{
  "image_size": 32,
  "targets": ["cell type"],
  "norm": "layernorm",
  "head_dim": 32,
  "parallel_block": true,
  "layers": 8,
  "label_smoothing": 0.05,
  "lr": 0.027,
  "momentum": 0.95,
  "adamw_lr_other_params": 0.0013,
  "batch_size": 48,
  "lr_schedule": "wsd",
  "weight_decay": 0.02
}
Rows from block 3, named by matrix and row number. Rows with one number belong to one attention dimension. Each number is 200 + 20 x the weight over its row's rms, rounded and kept within 0 to 999. All counts start at 0.
# v: attention query, key and value (stacked) (model.blocks.3.attn.qkv.weight, 960x320, the v third), inputs 160-239
# proj: attention output (model.blocks.3.attn.proj.weight, 320x320, transposed), outputs 160-239
v.235,181,235,184,189,206,209,164,221,226,207,203,189,194,190,220,204,205,224,224,207,188,152,217,179,217,163,231,192,158,182,228,153,213,201,212,214,206,185,171,213,200,176,177,163,161,184,191,225,204,201,179,228,192,207,216,208,195,199,214,175,185,206,222,205,217,167,218,195,176,183,202,212,170,216,189,202,230,162,196,205
proj.235,153,216,223,180,174,177,212,203,176,216,236,251,191,205,184,191,187,154,203,166,177,227,192,172,187,219,175,238,216,189,201,243,201,181,181,231,210,195,256,206,206,205,166,234,241,176,198,169,212,183,212,172,192,193,221,225,186,233,206,219,201,201,213,164,202,196,187,224,215,213,175,206,195,180,206,182,150,181,197,190
v.236,201,174,209,186,197,192,224,203,197,185,227,204,196,216,204,227,209,230,221,205,208,211,209,196,175,215,224,233,193,198,231,209,209,209,189,204,208,213,181,195,197,193,208,212,203,195,170,181,212,187,230,199,200,178,192,182,227,185,204,194,181,213,192,197,221,201,211,154,198,225,180,196,233,207,196,186,196,224,174,251
proj.236,165,215,199,209,222,188,194,193,170,171,163,213,213,190,208,194,207,215,183,194,219,200,216,228,212,210,177,202,188,204,196,181,190,180,166,186,178,203,234,202,150,193,203,196,189,169,174,223,207,231,209,183,213,189,215,200,191,193,197,229,190,166,224,212,186,205,220,239,172,198,169,258,200,226,213,205,188,227,220,161
v.237,223,232,195,211,200,228,177,191,210,196,233,204,208,239,183,206,206,193,192,253,214,208,219,230,152,224,239,220,184,185,225,207,206,204,192,211,239,171,192,228,203,203,185,154,236,202,239,197,186,193,221,190,176,196,199,209,197,177,210,186,168,194,196,205,204,225,203,185,195,188,190,216,216,191,227,224,203,197,195,191
proj.237,153,204,156,179,176,202,214,190,179,193,179,211,214,164,179,198,222,187,214,165,219,212,170,192,242,211,204,193,198,227,174,182,202,193,189,190,192,200,207,187,202,185,181,197,218,215,186,189,199,218,198,219,183,215,212,201,211,163,202,192,233,211,204,194,191,184,202,206,198,228,193,190,174,220,199,183,197,199,183,198
v.238,212,208,234,225,243,206,209,199,205,227,224,230,205,197,225,225,216,186,176,232,230,227,210,220,182,210,210,185,178,214,212,189,193,219,209,218,177,196,189,199,184,193,195,227,135,155,215,167,185,216,173,218,189,203,194,217,219,185,223,232,230,208,198,196,198,183,220,248,214,211,161,195,205,175,204,226,169,197,238,200
proj.238,177,207,153,214,161,202,210,186,223,205,199,202,168,168,180,207,190,240,242,164,209,167,218,192,201,209,205,226,210,180,202,216,227,180,214,160,248,202,223,185,215,200,187,202,216,242,215,224,215,199,241,208,181,173,183,192,192,229,203,203,188,191,169,212,192,231,179,170,198,189,194,204,188,199,209,170,177,229,204,198
v.239,189,203,164,226,199,205,223,189,200,190,161,173,188,233,211,214,212,203,199,234,214,162,163,246,214,193,204,201,209,217,206,201,196,182,210,208,206,201,199,219,176,202,186,247,216,222,176,239,178,235,207,203,216,199,203,198,226,187,211,185,185,187,175,209,223,222,235,192,180,203,202,170,202,211,178,168,201,205,173,177
proj.239,235,222,185,206,212,204,148,205,221,186,223,196,214,210,185,197,179,217,213,153,234,193,238,186,205,215,205,203,188,203,211,200,199,214,180,153,191,221,205,216,222,194,179,208,205,219,239,196,208,164,206,191,185,188,201,219,150,210,214,204,215,203,186,188,211,208,214,205,169,191,205,248,215,213,206,196,165,165,182,212
v.240,192,185,183,200,201,173,202,215,226,228,189,223,201,202,211,202,192,195,214,183,261,176,188,223,216,193,171,203,181,205,211,186,199,174,188,229,169,213,203,210,205,234,189,218,215,232,222,206,202,181,196,188,200,206,217,198,194,199,162,196,208,219,191,210,227,174,183,196,147,216,195,207,201,195,203,182,187,214,190,186
proj.240,209,181,218,205,192,209,200,190,211,218,198,201,191,226,177,188,181,188,194,205,200,221,202,178,200,214,204,188,244,216,161,228,177,212,178,180,203,214,215,212,191,190,218,204,154,195,155,217,190,216,176,195,200,199,208,214,204,216,222,211,187,206,223,218,171,192,212,201,232,174,206,230,230,202,205,195,209,208,216,180
v.241,233,232,212,193,209,190,215,203,173,197,145,205,173,206,185,197,205,197,206,162,192,196,208,204,180,226,218,213,219,223,177,206,204,215,243,203,194,228,199,220,245,202,197,247,187,195,217,171,169,244,152,226,218,208,197,181,195,228,162,219,236,230,197,216,230,185,197,212,223,214,192,188,179,198,216,185,188,171,180,175
proj.241,195,178,161,201,198,209,220,223,219,184,212,210,221,198,190,198,172,213,177,225,208,201,192,195,219,181,175,157,200,210,206,212,194,210,162,178,201,166,234,184,198,202,205,162,170,183,212,221,212,161,176,206,200,162,232,215,190,224,189,207,155,208,222,210,191,220,225,197,174,201,207,214,222,202,188,215,219,222,192,186
v.242,225,199,200,227,174,190,212,166,170,212,184,196,216,203,204,202,178,206,204,205,214,178,210,173,199,221,193,246,216,212,176,198,184,189,212,201,180,173,218,200,157,221,186,210,223,206,231,214,213,141,232,199,205,197,221,191,214,198,199,186,211,188,199,218,200,217,207,188,206,222,164,173,204,167,205,196,208,203,192,209
proj.242,205,218,207,204,256,166,212,204,207,187,199,191,171,184,211,165,194,190,196,211,170,191,202,192,224,168,217,174,201,206,198,187,188,208,214,196,167,226,156,211,213,192,219,171,214,193,218,207,195,206,197,215,199,213,165,189,190,203,183,192,176,214,232,190,207,195,237,179,191,176,216,196,175,225,190,178,223,190,202,228
v.243,160,222,183,193,200,220,174,230,224,210,207,214,207,170,189,205,201,201,185,191,170,195,216,204,186,198,198,198,212,203,199,175,206,228,188,153,164,207,219,171,193,184,231,187,188,194,192,171,225,165,220,194,182,176,173,181,182,214,204,203,232,178,199,193,194,178,186,207,198,211,215,199,219,189,207,212,215,217,227,157
proj.243,210,192,226,189,155,204,225,213,196,245,209,202,210,237,224,187,205,203,188,226,144,210,212,191,182,237,214,203,202,175,189,211,192,194,199,250,241,195,220,245,197,204,191,167,195,201,213,184,215,218,178,179,199,208,191,195,228,187,199,181,184,215,167,177,186,186,214,205,250,187,175,174,182,184,205,196,210,203,176,232
v.244,208,208,201,193,198,186,201,228,229,173,177,191,200,180,216,178,209,189,166,188,199,220,205,223,208,197,182,183,205,174,200,194,214,194,178,192,209,202,203,198,199,209,206,208,212,182,210,191,172,193,216,187,226,215,175,245,187,224,193,212,162,200,189,212,186,203,173,229,199,154,242,216,185,215,200,200,185,209,208,166
proj.244,193,178,201,173,207,237,192,223,191,236,207,210,214,242,205,195,208,213,192,207,222,207,190,181,202,185,214,217,210,209,175,183,176,172,197,206,181,194,182,231,198,182,200,224,197,229,201,194,203,187,173,195,211,205,170,166,221,191,226,155,218,170,187,171,200,179,185,208,202,203,164,190,219,176,206,202,212,178,228,189
v.245,212,205,184,212,209,235,222,219,149,214,161,219,194,205,228,187,188,190,209,213,215,166,200,238,234,222,168,205,189,210,209,207,188,208,222,209,191,233,210,194,169,206,174,246,170,224,189,229,179,202,193,175,190,204,219,189,199,209,169,195,203,208,195,210,176,186,194,231,195,215,195,206,191,193,196,231,184,206,191,215
proj.245,229,194,188,185,215,183,181,196,235,188,200,194,207,219,165,194,188,198,193,224,197,189,211,167,187,177,204,175,245,197,195,194,203,223,179,165,224,179,202,197,225,187,211,166,182,219,238,204,204,177,199,212,205,169,180,214,195,203,215,202,194,210,211,195,223,221,210,170,185,202,206,206,212,197,232,176,199,188,185,182
v.246,211,188,178,196,185,191,202,159,176,194,174,164,195,186,204,173,182,220,239,193,208,178,205,224,223,188,184,218,193,196,205,223,207,202,224,230,194,226,232,211,185,206,214,194,208,214,190,217,188,193,213,183,253,191,222,182,189,224,185,174,193,191,209,208,206,196,215,222,159,199,202,182,201,192,220,173,218,182,176,168
proj.246,235,216,205,207,207,202,201,238,225,210,204,193,201,212,175,188,198,171,174,211,185,188,206,168,210,200,179,195,224,208,187,193,185,191,180,198,185,181,177,215,206,190,187,217,188,186,257,207,222,166,179,214,200,209,181,229,178,181,205,202,216,200,182,193,171,196,186,179,206,206,229,207,191,161,231,222,190,221,188,235
v.247,165,239,222,179,195,192,205,203,204,227,232,202,200,188,199,211,192,235,199,196,194,221,182,211,217,205,200,173,225,193,175,193,219,231,207,211,219,215,205,161,213,206,218,212,178,168,217,190,220,182,184,199,174,203,237,179,190,196,197,183,244,209,193,209,180,207,173,230,241,217,199,178,219,200,168,219,224,198,209,175
proj.247,199,178,185,237,190,169,206,202,205,242,215,210,195,182,211,187,187,191,209,241,156,175,231,182,181,185,208,213,177,196,224,242,189,215,182,197,177,176,172,205,246,186,224,202,190,190,198,192,234,219,202,191,181,208,168,200,170,206,185,197,168,186,179,202,249,221,197,186,223,185,192,189,180,197,188,199,190,230,198,208
v.248,201,187,178,184,214,196,215,217,202,200,194,176,187,200,214,197,184,157,212,197,231,238,206,221,166,229,197,197,233,199,179,198,178,244,170,180,202,185,195,197,200,217,206,184,192,211,215,231,193,219,193,197,200,214,240,200,236,224,178,233,204,219,145,232,200,206,216,254,236,203,206,183,203,190,170,228,174,193,201,193
proj.248,183,164,199,220,197,190,197,199,202,211,228,185,202,193,221,227,216,240,211,175,201,169,214,192,228,173,203,214,204,225,235,196,223,164,214,203,223,193,160,195,212,158,198,235,207,222,215,182,220,193,204,199,180,223,160,198,179,217,177,202,183,183,188,203,181,224,195,157,195,191,223,227,171,219,209,161,208,218,159,195
v.249,188,200,188,194,188,177,182,191,209,206,204,181,200,214,228,210,153,189,215,182,215,216,201,179,209,148,199,215,207,201,213,200,207,204,171,200,161,167,216,180,185,195,207,183,152,198,200,232,208,208,225,155,193,158,207,204,194,215,232,179,226,199,248,189,172,184,156,216,194,210,221,213,189,202,202,213,185,209,207,172
proj.249,156,181,235,195,194,216,222,197,209,218,225,206,183,205,178,184,231,176,188,210,184,199,230,193,208,244,203,219,203,179,186,190,227,195,215,230,212,226,183,195,193,201,196,220,208,178,181,152,178,230,220,218,228,239,195,202,210,198,178,227,198,196,140,207,189,174,190,181,231,197,184,167,193,149,189,186,220,225,203,240
v.250,199,203,177,190,214,207,207,231,153,203,217,208,231,215,167,202,198,207,192,179,212,211,226,251,195,218,232,198,208,185,190,191,221,213,222,182,174,223,218,183,194,172,174,171,185,209,180,210,198,173,205,216,203,187,212,187,231,211,204,193,195,233,230,216,207,178,195,219,215,175,175,207,191,219,185,197,197,191,185,225
proj.250,158,213,223,230,172,192,207,206,192,174,195,191,193,199,226,180,192,216,217,209,186,178,220,185,204,184,190,183,213,202,234,219,206,204,179,195,189,181,188,173,180,182,235,206,212,184,198,197,204,229,204,207,172,220,222,211,166,216,188,209,206,196,211,166,212,236,219,187,172,203,226,224,149,193,203,185,222,229,196,157
v.251,186,228,202,231,197,190,234,214,188,191,196,167,167,242,211,193,196,187,164,208,194,193,186,197,226,197,209,196,218,197,189,182,204,169,182,203,218,160,181,222,187,240,196,191,208,231,200,206,208,190,213,213,194,183,197,203,229,183,220,206,174,197,184,197,225,207,215,202,217,193,223,236,182,230,213,204,202,183,205,170
proj.251,202,175,171,191,221,223,183,145,221,200,209,225,223,196,188,204,192,205,230,157,241,204,186,203,183,226,222,200,174,223,234,207,218,202,221,224,191,222,175,187,207,184,194,196,222,205,211,200,215,194,223,197,159,249,186,191,190,205,203,221,214,224,196,204,209,191,217,209,177,198,160,189,202,186,166,195,169,166,209,188
v.252,213,183,183,147,187,169,193,204,149,187,241,207,200,217,184,205,161,226,215,182,192,217,220,237,225,169,214,184,228,217,213,228,202,204,198,223,241,210,206,178,172,160,186,189,209,191,172,206,209,196,204,177,187,208,212,210,191,222,229,182,188,204,223,226,189,220,186,220,207,203,198,206,205,229,182,199,217,183,184,203
proj.252,183,181,267,237,185,228,192,206,208,193,186,205,218,202,196,212,226,185,194,231,214,197,209,170,204,203,205,183,180,191,166,214,232,211,214,210,175,170,153,191,200,168,226,225,202,188,176,185,186,219,157,228,211,218,196,168,184,183,202,188,201,168,193,204,198,196,166,196,206,197,187,228,199,196,215,194,216,236,195,191
v.253,195,191,215,178,200,210,239,177,207,229,206,180,217,197,211,192,194,187,166,185,180,193,169,224,218,192,214,186,217,206,189,234,190,169,197,220,209,209,208,211,200,236,217,226,154,202,212,214,218,208,229,162,198,206,197,205,259,200,172,210,208,180,180,208,193,187,211,229,214,213,193,158,199,202,183,202,194,212,219,158
proj.253,223,177,176,208,217,179,179,193,224,215,201,197,195,183,199,208,202,198,232,203,219,130,208,218,198,233,205,202,171,183,185,221,217,154,203,176,252,181,167,206,200,191,218,200,195,237,231,189,201,198,203,210,156,219,195,179,124,212,211,199,206,181,190,234,213,217,186,146,180,201,226,190,223,179,247,219,209,191,201,243
v.254,197,206,204,245,181,199,173,201,215,221,179,198,182,190,213,177,239,180,195,195,200,196,195,206,171,215,196,207,223,201,183,206,180,237,190,172,206,215,221,205,200,207,232,172,242,227,207,208,195,204,209,195,184,192,188,172,204,195,203,214,221,181,184,196,208,205,213,234,232,161,231,182,185,184,207,220,171,212,197,199
proj.254,226,187,191,170,213,165,207,181,181,203,210,167,178,208,203,198,207,180,245,193,216,163,199,186,236,163,188,186,212,189,171,207,195,169,212,207,156,205,173,206,222,222,193,229,201,205,237,185,203,210,215,188,222,211,178,202,165,202,209,201,201,210,184,210,168,199,175,183,192,219,213,186,215,207,196,195,212,157,208,195
v.255,188,198,192,207,197,184,195,196,209,220,190,179,195,183,194,172,204,184,222,198,203,204,161,183,167,212,227,188,205,204,196,205,161,213,189,192,183,189,209,196,180,221,216,192,175,213,211,222,216,162,238,208,195,208,232,171,199,220,193,207,231,193,197,180,209,197,164,211,172,188,224,211,190,176,200,194,236,203,207,203
proj.255,183,184,193,168,199,213,209,179,213,220,210,225,201,207,217,222,196,164,221,167,218,208,206,193,245,204,170,170,224,209,203,188,215,189,201,217,213,204,188,201,228,212,185,182,204,207,210,174,201,240,166,180,190,199,204,187,190,192,211,206,196,200,179,229,185,191,226,195,266,225,209,171,207,181,233,172,181,214,179,214
v.256,231,238,196,196,205,198,226,178,191,197,190,181,203,217,204,184,216,223,209,201,200,192,181,212,220,229,189,209,213,199,201,205,181,164,203,203,170,184,217,207,213,243,157,205,213,212,194,169,226,176,206,213,219,191,184,199,190,200,172,185,173,189,177,196,243,184,210,166,192,195,215,177,222,195,181,207,215,188,161,207
proj.256,188,241,168,187,212,229,187,223,225,208,236,200,203,205,233,198,191,206,219,204,196,200,194,193,214,193,176,204,197,220,196,201,223,233,179,211,203,230,196,201,184,212,217,192,199,164,193,171,167,206,195,192,217,199,217,174,214,203,219,206,199,181,198,218,162,198,228,193,193,218,201,197,194,193,216,168,170,231,234,202
v.257,208,199,182,196,227,179,223,219,184,177,209,218,201,210,208,174,225,234,205,213,198,198,173,225,240,204,179,213,221,187,199,237,187,160,202,188,197,192,201,190,232,184,202,207,208,205,194,183,185,175,198,230,221,221,218,206,218,178,221,197,241,228,180,201,214,236,186,184,193,226,240,206,219,194,195,227,195,186,210,208
proj.257,205,207,195,202,221,193,203,206,218,195,217,204,232,217,211,223,188,205,177,187,220,192,238,171,213,166,209,198,209,202,227,189,195,192,190,245,220,190,217,210,169,202,195,211,188,192,218,177,202,209,203,159,171,215,210,192,166,186,181,212,207,207,203,227,190,179,229,210,184,188,172,196,205,179,197,193,191,182,194,190
v.258,225,208,208,206,218,181,164,209,209,182,194,184,221,203,230,177,205,189,212,217,210,189,188,232,192,173,211,178,185,172,210,173,198,208,183,230,193,188,179,173,225,200,195,179,199,205,217,196,157,216,234,190,195,207,205,201,219,190,170,203,206,185,249,183,197,181,233,196,214,233,190,174,191,195,206,194,193,158,233,225
proj.258,165,235,174,175,148,205,249,199,193,232,177,238,228,201,225,211,202,209,186,181,177,215,176,176,164,196,187,219,209,219,171,216,205,204,179,196,182,194,224,206,193,201,190,231,224,200,201,204,212,213,211,223,213,181,189,205,178,199,240,223,206,201,168,204,185,216,172,227,200,169,241,207,200,214,195,174,189,191,174,180
v.259,191,183,204,201,182,202,218,210,181,180,213,198,242,185,214,226,209,190,218,184,190,189,165,217,208,207,205,224,210,183,172,217,176,207,214,205,235,197,208,209,187,183,198,198,248,188,208,169,190,177,200,204,161,181,194,190,214,218,211,211,168,195,198,193,212,197,224,196,219,193,190,209,171,196,215,160,250,213,191,186
proj.259,225,230,241,235,213,227,168,169,210,200,216,234,192,216,203,149,216,206,212,216,215,176,189,183,175,235,169,151,202,196,191,185,202,227,209,203,144,167,219,207,203,192,196,206,154,193,204,232,175,220,236,228,239,200,216,223,179,206,184,175,187,188,194,212,170,228,188,241,231,187,202,181,213,222,190,216,200,186,184,231
v.260,187,199,208,219,229,222,197,217,198,152,222,200,206,193,197,197,226,196,196,204,204,167,172,200,211,187,226,186,177,182,209,207,225,177,185,215,173,219,205,210,189,172,193,225,257,163,205,187,196,188,214,204,159,228,229,219,163,199,183,221,160,210,175,185,208,163,190,213,249,219,172,150,152,202,199,211,203,180,203,192
proj.260,233,234,232,202,177,185,173,211,177,208,200,187,216,184,201,186,199,216,198,165,226,197,221,234,184,208,157,182,176,208,178,215,184,176,192,177,222,201,233,195,229,187,189,201,184,194,212,202,177,207,198,219,253,171,198,186,236,182,197,149,191,187,210,220,216,226,221,194,255,189,206,216,216,197,241,215,200,190,202,174
v.261,192,200,229,233,212,205,175,194,216,173,202,193,205,191,231,201,204,212,176,211,225,179,199,217,196,191,228,190,167,199,205,176,193,183,184,197,184,214,203,241,187,186,177,209,211,188,189,199,206,196,221,184,175,221,209,203,207,229,187,177,165,211,208,194,193,202,218,178,220,166,186,217,147,207,179,189,218,217,171,187
proj.261,212,182,193,169,155,209,190,190,190,207,191,204,208,209,187,223,234,161,210,253,177,211,175,207,198,198,176,230,210,161,187,203,231,206,207,179,199,197,227,202,201,201,206,208,211,192,245,229,182,230,211,207,199,161,167,178,201,207,173,220,206,194,187,162,179,234,178,190,216,183,168,219,230,163,172,211,196,213,219,193
v.262,168,162,208,237,202,210,184,178,237,227,178,205,198,191,234,208,214,197,182,223,201,220,185,217,198,178,197,188,209,186,190,181,177,236,204,209,197,171,186,213,245,222,190,192,187,208,184,214,180,225,198,203,171,207,208,183,198,202,206,193,185,212,192,201,168,216,196,209,178,166,196,242,134,164,166,188,228,213,208,220
proj.262,198,226,162,195,185,214,227,195,155,180,236,197,216,201,175,181,219,169,221,202,242,189,200,195,169,162,178,189,216,224,215,207,240,161,217,170,199,196,204,185,176,171,201,214,216,187,233,249,206,231,210,213,222,215,190,212,181,196,196,214,193,215,229,173,202,198,190,198,210,222,180,209,221,210,212,236,207,193,205,195
v.263,208,196,183,169,208,194,206,161,242,214,200,223,193,188,212,209,183,194,198,212,190,221,143,208,204,227,190,179,223,206,228,198,220,178,212,190,236,187,209,175,192,170,188,226,190,246,196,192,200,211,239,219,204,199,204,210,180,206,183,158,212,168,221,181,166,194,209,210,201,198,206,182,237,198,207,193,163,229,211,188
proj.263,190,226,202,215,169,182,222,241,198,220,180,196,168,171,180,196,187,230,212,215,187,183,189,178,168,202,184,237,234,204,188,185,212,249,181,171,190,208,195,195,183,232,184,208,211,183,207,207,217,219,168,188,206,214,228,187,176,202,199,209,168,215,188,213,192,234,194,203,181,188,203,224,161,223,191,175,246,182,199,194
v.264,204,201,172,177,221,189,185,167,183,183,215,232,215,176,242,201,222,208,232,170,189,183,219,195,203,228,210,229,159,217,182,201,172,209,214,207,194,229,174,200,218,193,191,201,179,188,187,207,208,213,208,175,191,210,198,211,204,225,217,223,196,199,212,214,165,212,210,194,215,211,179,182,235,221,201,209,177,228,219,182
proj.264,183,160,179,179,200,222,220,208,225,221,186,206,191,220,174,208,175,220,203,219,231,205,200,198,194,214,217,156,207,177,231,200,168,206,197,200,215,177,206,192,202,205,198,194,205,215,244,241,202,204,211,217,221,212,205,165,167,201,171,193,188,186,178,218,184,209,216,206,210,170,192,190,192,189,146,210,185,212,185,207
v.265,217,183,169,177,222,240,217,175,207,190,238,222,220,192,238,176,196,183,218,180,235,217,192,219,201,180,186,184,184,193,211,221,181,194,195,174,206,193,210,161,177,204,206,176,199,221,212,194,204,189,193,220,234,205,169,198,217,175,218,188,201,205,220,192,232,183,206,178,211,218,229,193,207,185,199,190,154,199,169,222
proj.265,187,245,224,218,176,210,197,200,210,174,193,184,210,230,218,218,212,235,192,145,220,201,166,178,205,219,213,230,215,205,200,177,239,179,188,206,211,184,205,192,178,187,217,218,236,189,200,169,221,213,232,149,185,198,210,183,211,191,193,206,161,159,193,188,209,214,205,205,201,176,200,191,172,204,241,198,227,162,226,187
v.266,193,201,221,180,180,186,256,195,199,215,179,194,167,208,206,202,185,203,193,237,196,171,171,194,185,179,178,195,210,208,177,186,194,183,184,203,216,169,202,189,188,193,212,208,178,220,201,183,176,193,211,196,188,187,223,204,218,196,204,198,186,211,197,189,178,211,211,190,166,218,183,190,203,205,231,207,207,204,176,179
proj.266,209,205,213,196,177,242,166,154,225,184,193,205,209,162,236,165,233,173,184,174,203,205,238,200,193,202,219,208,201,158,227,216,211,196,224,225,176,209,195,195,148,190,181,189,205,190,211,230,219,236,209,214,173,209,180,184,178,206,194,225,219,204,223,187,210,187,198,197,228,160,229,196,192,202,214,188,197,141,199,193
v.267,185,190,230,184,209,212,193,196,191,221,196,186,196,236,161,189,204,153,233,215,205,200,218,242,186,210,194,185,184,193,214,216,225,231,227,209,196,213,193,209,203,193,197,210,179,226,205,218,211,189,227,198,202,178,190,184,209,169,206,208,214,207,214,226,215,203,181,234,173,236,201,217,227,193,212,219,179,184,191,230
proj.267,225,215,190,223,176,205,192,167,192,208,223,192,194,185,210,202,183,205,214,170,193,216,225,183,219,178,228,225,191,218,218,200,185,173,195,201,197,207,181,187,216,222,206,195,195,168,139,182,234,184,213,232,166,223,192,163,216,193,249,169,214,201,208,165,216,195,155,161,176,210,241,200,191,165,250,233,204,184,199,219
v.268,209,203,198,195,214,184,224,228,220,250,168,204,191,197,189,208,163,189,172,249,174,205,227,187,216,196,207,183,202,231,186,179,195,229,183,202,222,220,198,209,201,203,238,206,173,240,198,193,221,201,216,167,199,210,213,207,158,237,193,170,187,212,193,213,181,220,202,217,197,190,213,212,191,214,218,229,149,213,164,170
proj.268,187,212,213,181,182,200,207,181,183,205,173,205,196,180,185,171,212,160,195,183,193,211,181,216,210,187,224,214,205,177,183,218,205,174,234,161,183,182,189,170,171,206,199,189,212,169,226,184,189,222,174,229,168,204,186,194,221,190,178,219,214,205,208,189,194,204,197,157,209,223,170,200,205,181,194,209,230,183,196,217
v.269,178,189,211,218,207,234,216,212,192,200,219,225,226,200,217,196,207,172,233,204,243,194,191,189,240,213,237,207,182,204,186,159,214,199,215,172,211,233,197,192,162,157,206,169,208,165,202,229,196,192,225,196,163,196,194,240,184,199,205,207,191,227,212,194,204,189,213,195,227,224,208,227,194,173,185,179,178,184,162,186
proj.269,208,203,204,167,220,180,199,155,205,207,188,191,202,201,185,204,182,222,196,200,187,187,204,195,189,228,186,189,176,168,183,180,159,183,173,252,177,186,238,218,198,193,186,238,183,233,214,171,164,221,221,213,187,169,207,210,231,191,203,186,171,178,213,197,197,203,176,216,185,162,168,207,217,214,219,208,247,186,209,171
v.270,186,210,183,197,239,224,194,176,211,213,201,198,208,209,173,180,222,181,198,174,189,179,198,211,212,189,219,190,217,215,216,198,175,219,208,206,171,203,224,194,191,208,225,192,237,230,192,210,205,176,225,210,207,231,202,199,216,193,209,231,192,199,208,216,201,199,211,208,195,177,184,191,199,193,157,199,160,200,167,234
proj.270,224,234,193,199,176,166,186,215,199,204,193,206,200,193,233,198,154,213,199,193,214,223,226,194,214,210,211,240,220,203,210,202,201,171,180,254,198,188,162,200,196,230,193,217,190,209,212,179,222,190,176,163,204,187,193,175,202,208,186,193,216,223,232,205,199,174,194,192,180,208,192,191,185,179,213,183,204,242,217,172
v.271,225,193,229,194,209,202,205,203,188,233,206,217,170,201,186,191,213,176,215,228,189,190,238,183,188,201,180,222,170,227,186,172,217,250,187,186,176,182,207,172,174,201,192,178,151,216,201,222,223,205,202,180,187,196,209,236,217,199,218,201,204,220,212,222,210,226,226,185,174,202,189,239,215,176,172,192,188,194,161,199
proj.271,177,196,203,193,198,204,234,158,197,220,197,204,233,206,207,186,211,189,189,225,165,180,172,169,240,203,226,209,197,188,197,190,209,179,205,207,180,179,200,201,206,190,181,209,201,219,208,175,169,180,192,179,153,179,161,228,186,252,215,203,177,177,187,179,207,183,185,190,201,211,217,205,208,195,231,212,213,190,211,216
v.272,214,193,214,202,178,192,231,205,225,222,196,232,217,207,206,245,161,194,219,196,166,217,216,205,208,195,196,187,188,225,216,186,202,198,210,192,202,219,211,217,162,223,198,179,175,192,193,215,203,225,168,199,205,216,214,205,142,172,207,159,229,206,188,190,183,218,188,216,203,205,185,187,228,200,197,187,200,184,182,164
proj.272,202,169,197,217,218,197,179,210,186,168,198,126,183,170,173,203,206,228,157,191,190,205,204,194,169,193,214,207,184,172,145,186,210,204,221,194,234,213,205,218,213,196,173,185,220,216,184,184,188,188,147,208,216,205,221,198,205,208,199,224,181,195,190,206,224,210,213,193,202,214,190,223,181,192,202,194,225,206,209,227
v.273,206,219,213,193,178,197,228,204,211,202,158,192,182,212,216,224,173,185,232,205,226,189,187,202,208,225,205,209,221,189,203,197,236,185,183,133,197,194,176,199,132,183,206,220,177,216,217,199,201,218,217,197,189,192,203,187,206,215,194,167,194,208,191,197,203,169,211,229,172,231,196,208,176,225,224,192,211,228,211,215
proj.273,212,180,182,232,217,214,184,169,221,175,191,175,175,192,196,195,220,162,170,203,201,217,181,185,163,212,200,218,215,202,219,200,191,224,210,212,184,226,216,205,217,196,185,185,215,197,183,216,195,198,200,209,198,214,193,215,196,211,206,224,209,183,206,216,197,216,177,173,251,172,232,226,204,200,202,207,204,186,205,194
v.274,215,215,250,145,219,210,223,201,181,205,201,202,208,217,201,194,178,195,197,228,215,190,227,182,189,200,206,206,189,204,159,183,167,179,227,193,172,143,204,224,223,224,188,198,229,235,173,194,197,217,230,190,207,191,210,184,194,154,205,176,187,211,223,208,207,193,156,162,173,206,187,206,245,194,235,184,194,199,174,213
proj.274,195,172,163,215,179,223,208,174,251,219,162,211,186,184,209,198,176,187,168,219,199,186,208,186,208,224,212,207,209,201,192,193,218,203,213,224,206,211,224,205,220,204,182,212,215,188,232,241,217,207,228,211,193,187,194,189,190,210,224,207,230,173,149,174,177,181,230,206,211,173,219,173,204,209,190,196,205,206,243,193
v.275,192,206,178,240,190,219,166,175,168,209,213,206,200,244,174,186,212,214,195,177,205,172,194,228,180,225,224,183,199,165,216,201,177,230,180,160,227,218,193,203,194,195,175,226,243,153,238,213,180,154,220,191,216,192,173,188,200,225,217,220,197,193,170,210,214,199,195,174,204,196,193,181,227,201,183,208,211,208,215,199
proj.275,229,242,241,184,191,229,196,232,212,149,194,181,190,196,225,209,215,202,214,222,198,219,183,189,253,228,170,225,178,196,196,224,209,220,201,231,177,211,216,222,217,203,214,215,184,200,189,184,214,202,183,208,185,198,209,197,204,205,180,194,213,173,211,189,212,208,171,197,202,218,183,218,181,182,197,171,191,200,206,222
v.276,156,196,198,205,229,180,196,209,216,197,208,181,194,192,196,179,197,180,207,197,192,198,178,166,213,204,184,175,200,214,218,176,193,209,167,215,183,168,199,183,165,194,229,198,173,208,221,218,211,197,173,231,219,219,201,219,200,196,189,222,200,231,180,216,182,201,205,204,209,197,179,223,208,162,215,223,212,185,189,197
proj.276,246,198,202,211,179,149,197,184,195,203,195,195,201,211,213,197,167,199,177,199,201,196,222,226,217,216,195,197,182,181,194,194,213,191,255,185,230,228,192,200,243,192,181,180,250,223,166,218,161,198,190,171,207,210,200,186,195,229,199,227,222,198,184,203,206,192,188,169,185,211,238,244,189,213,177,189,203,203,176,205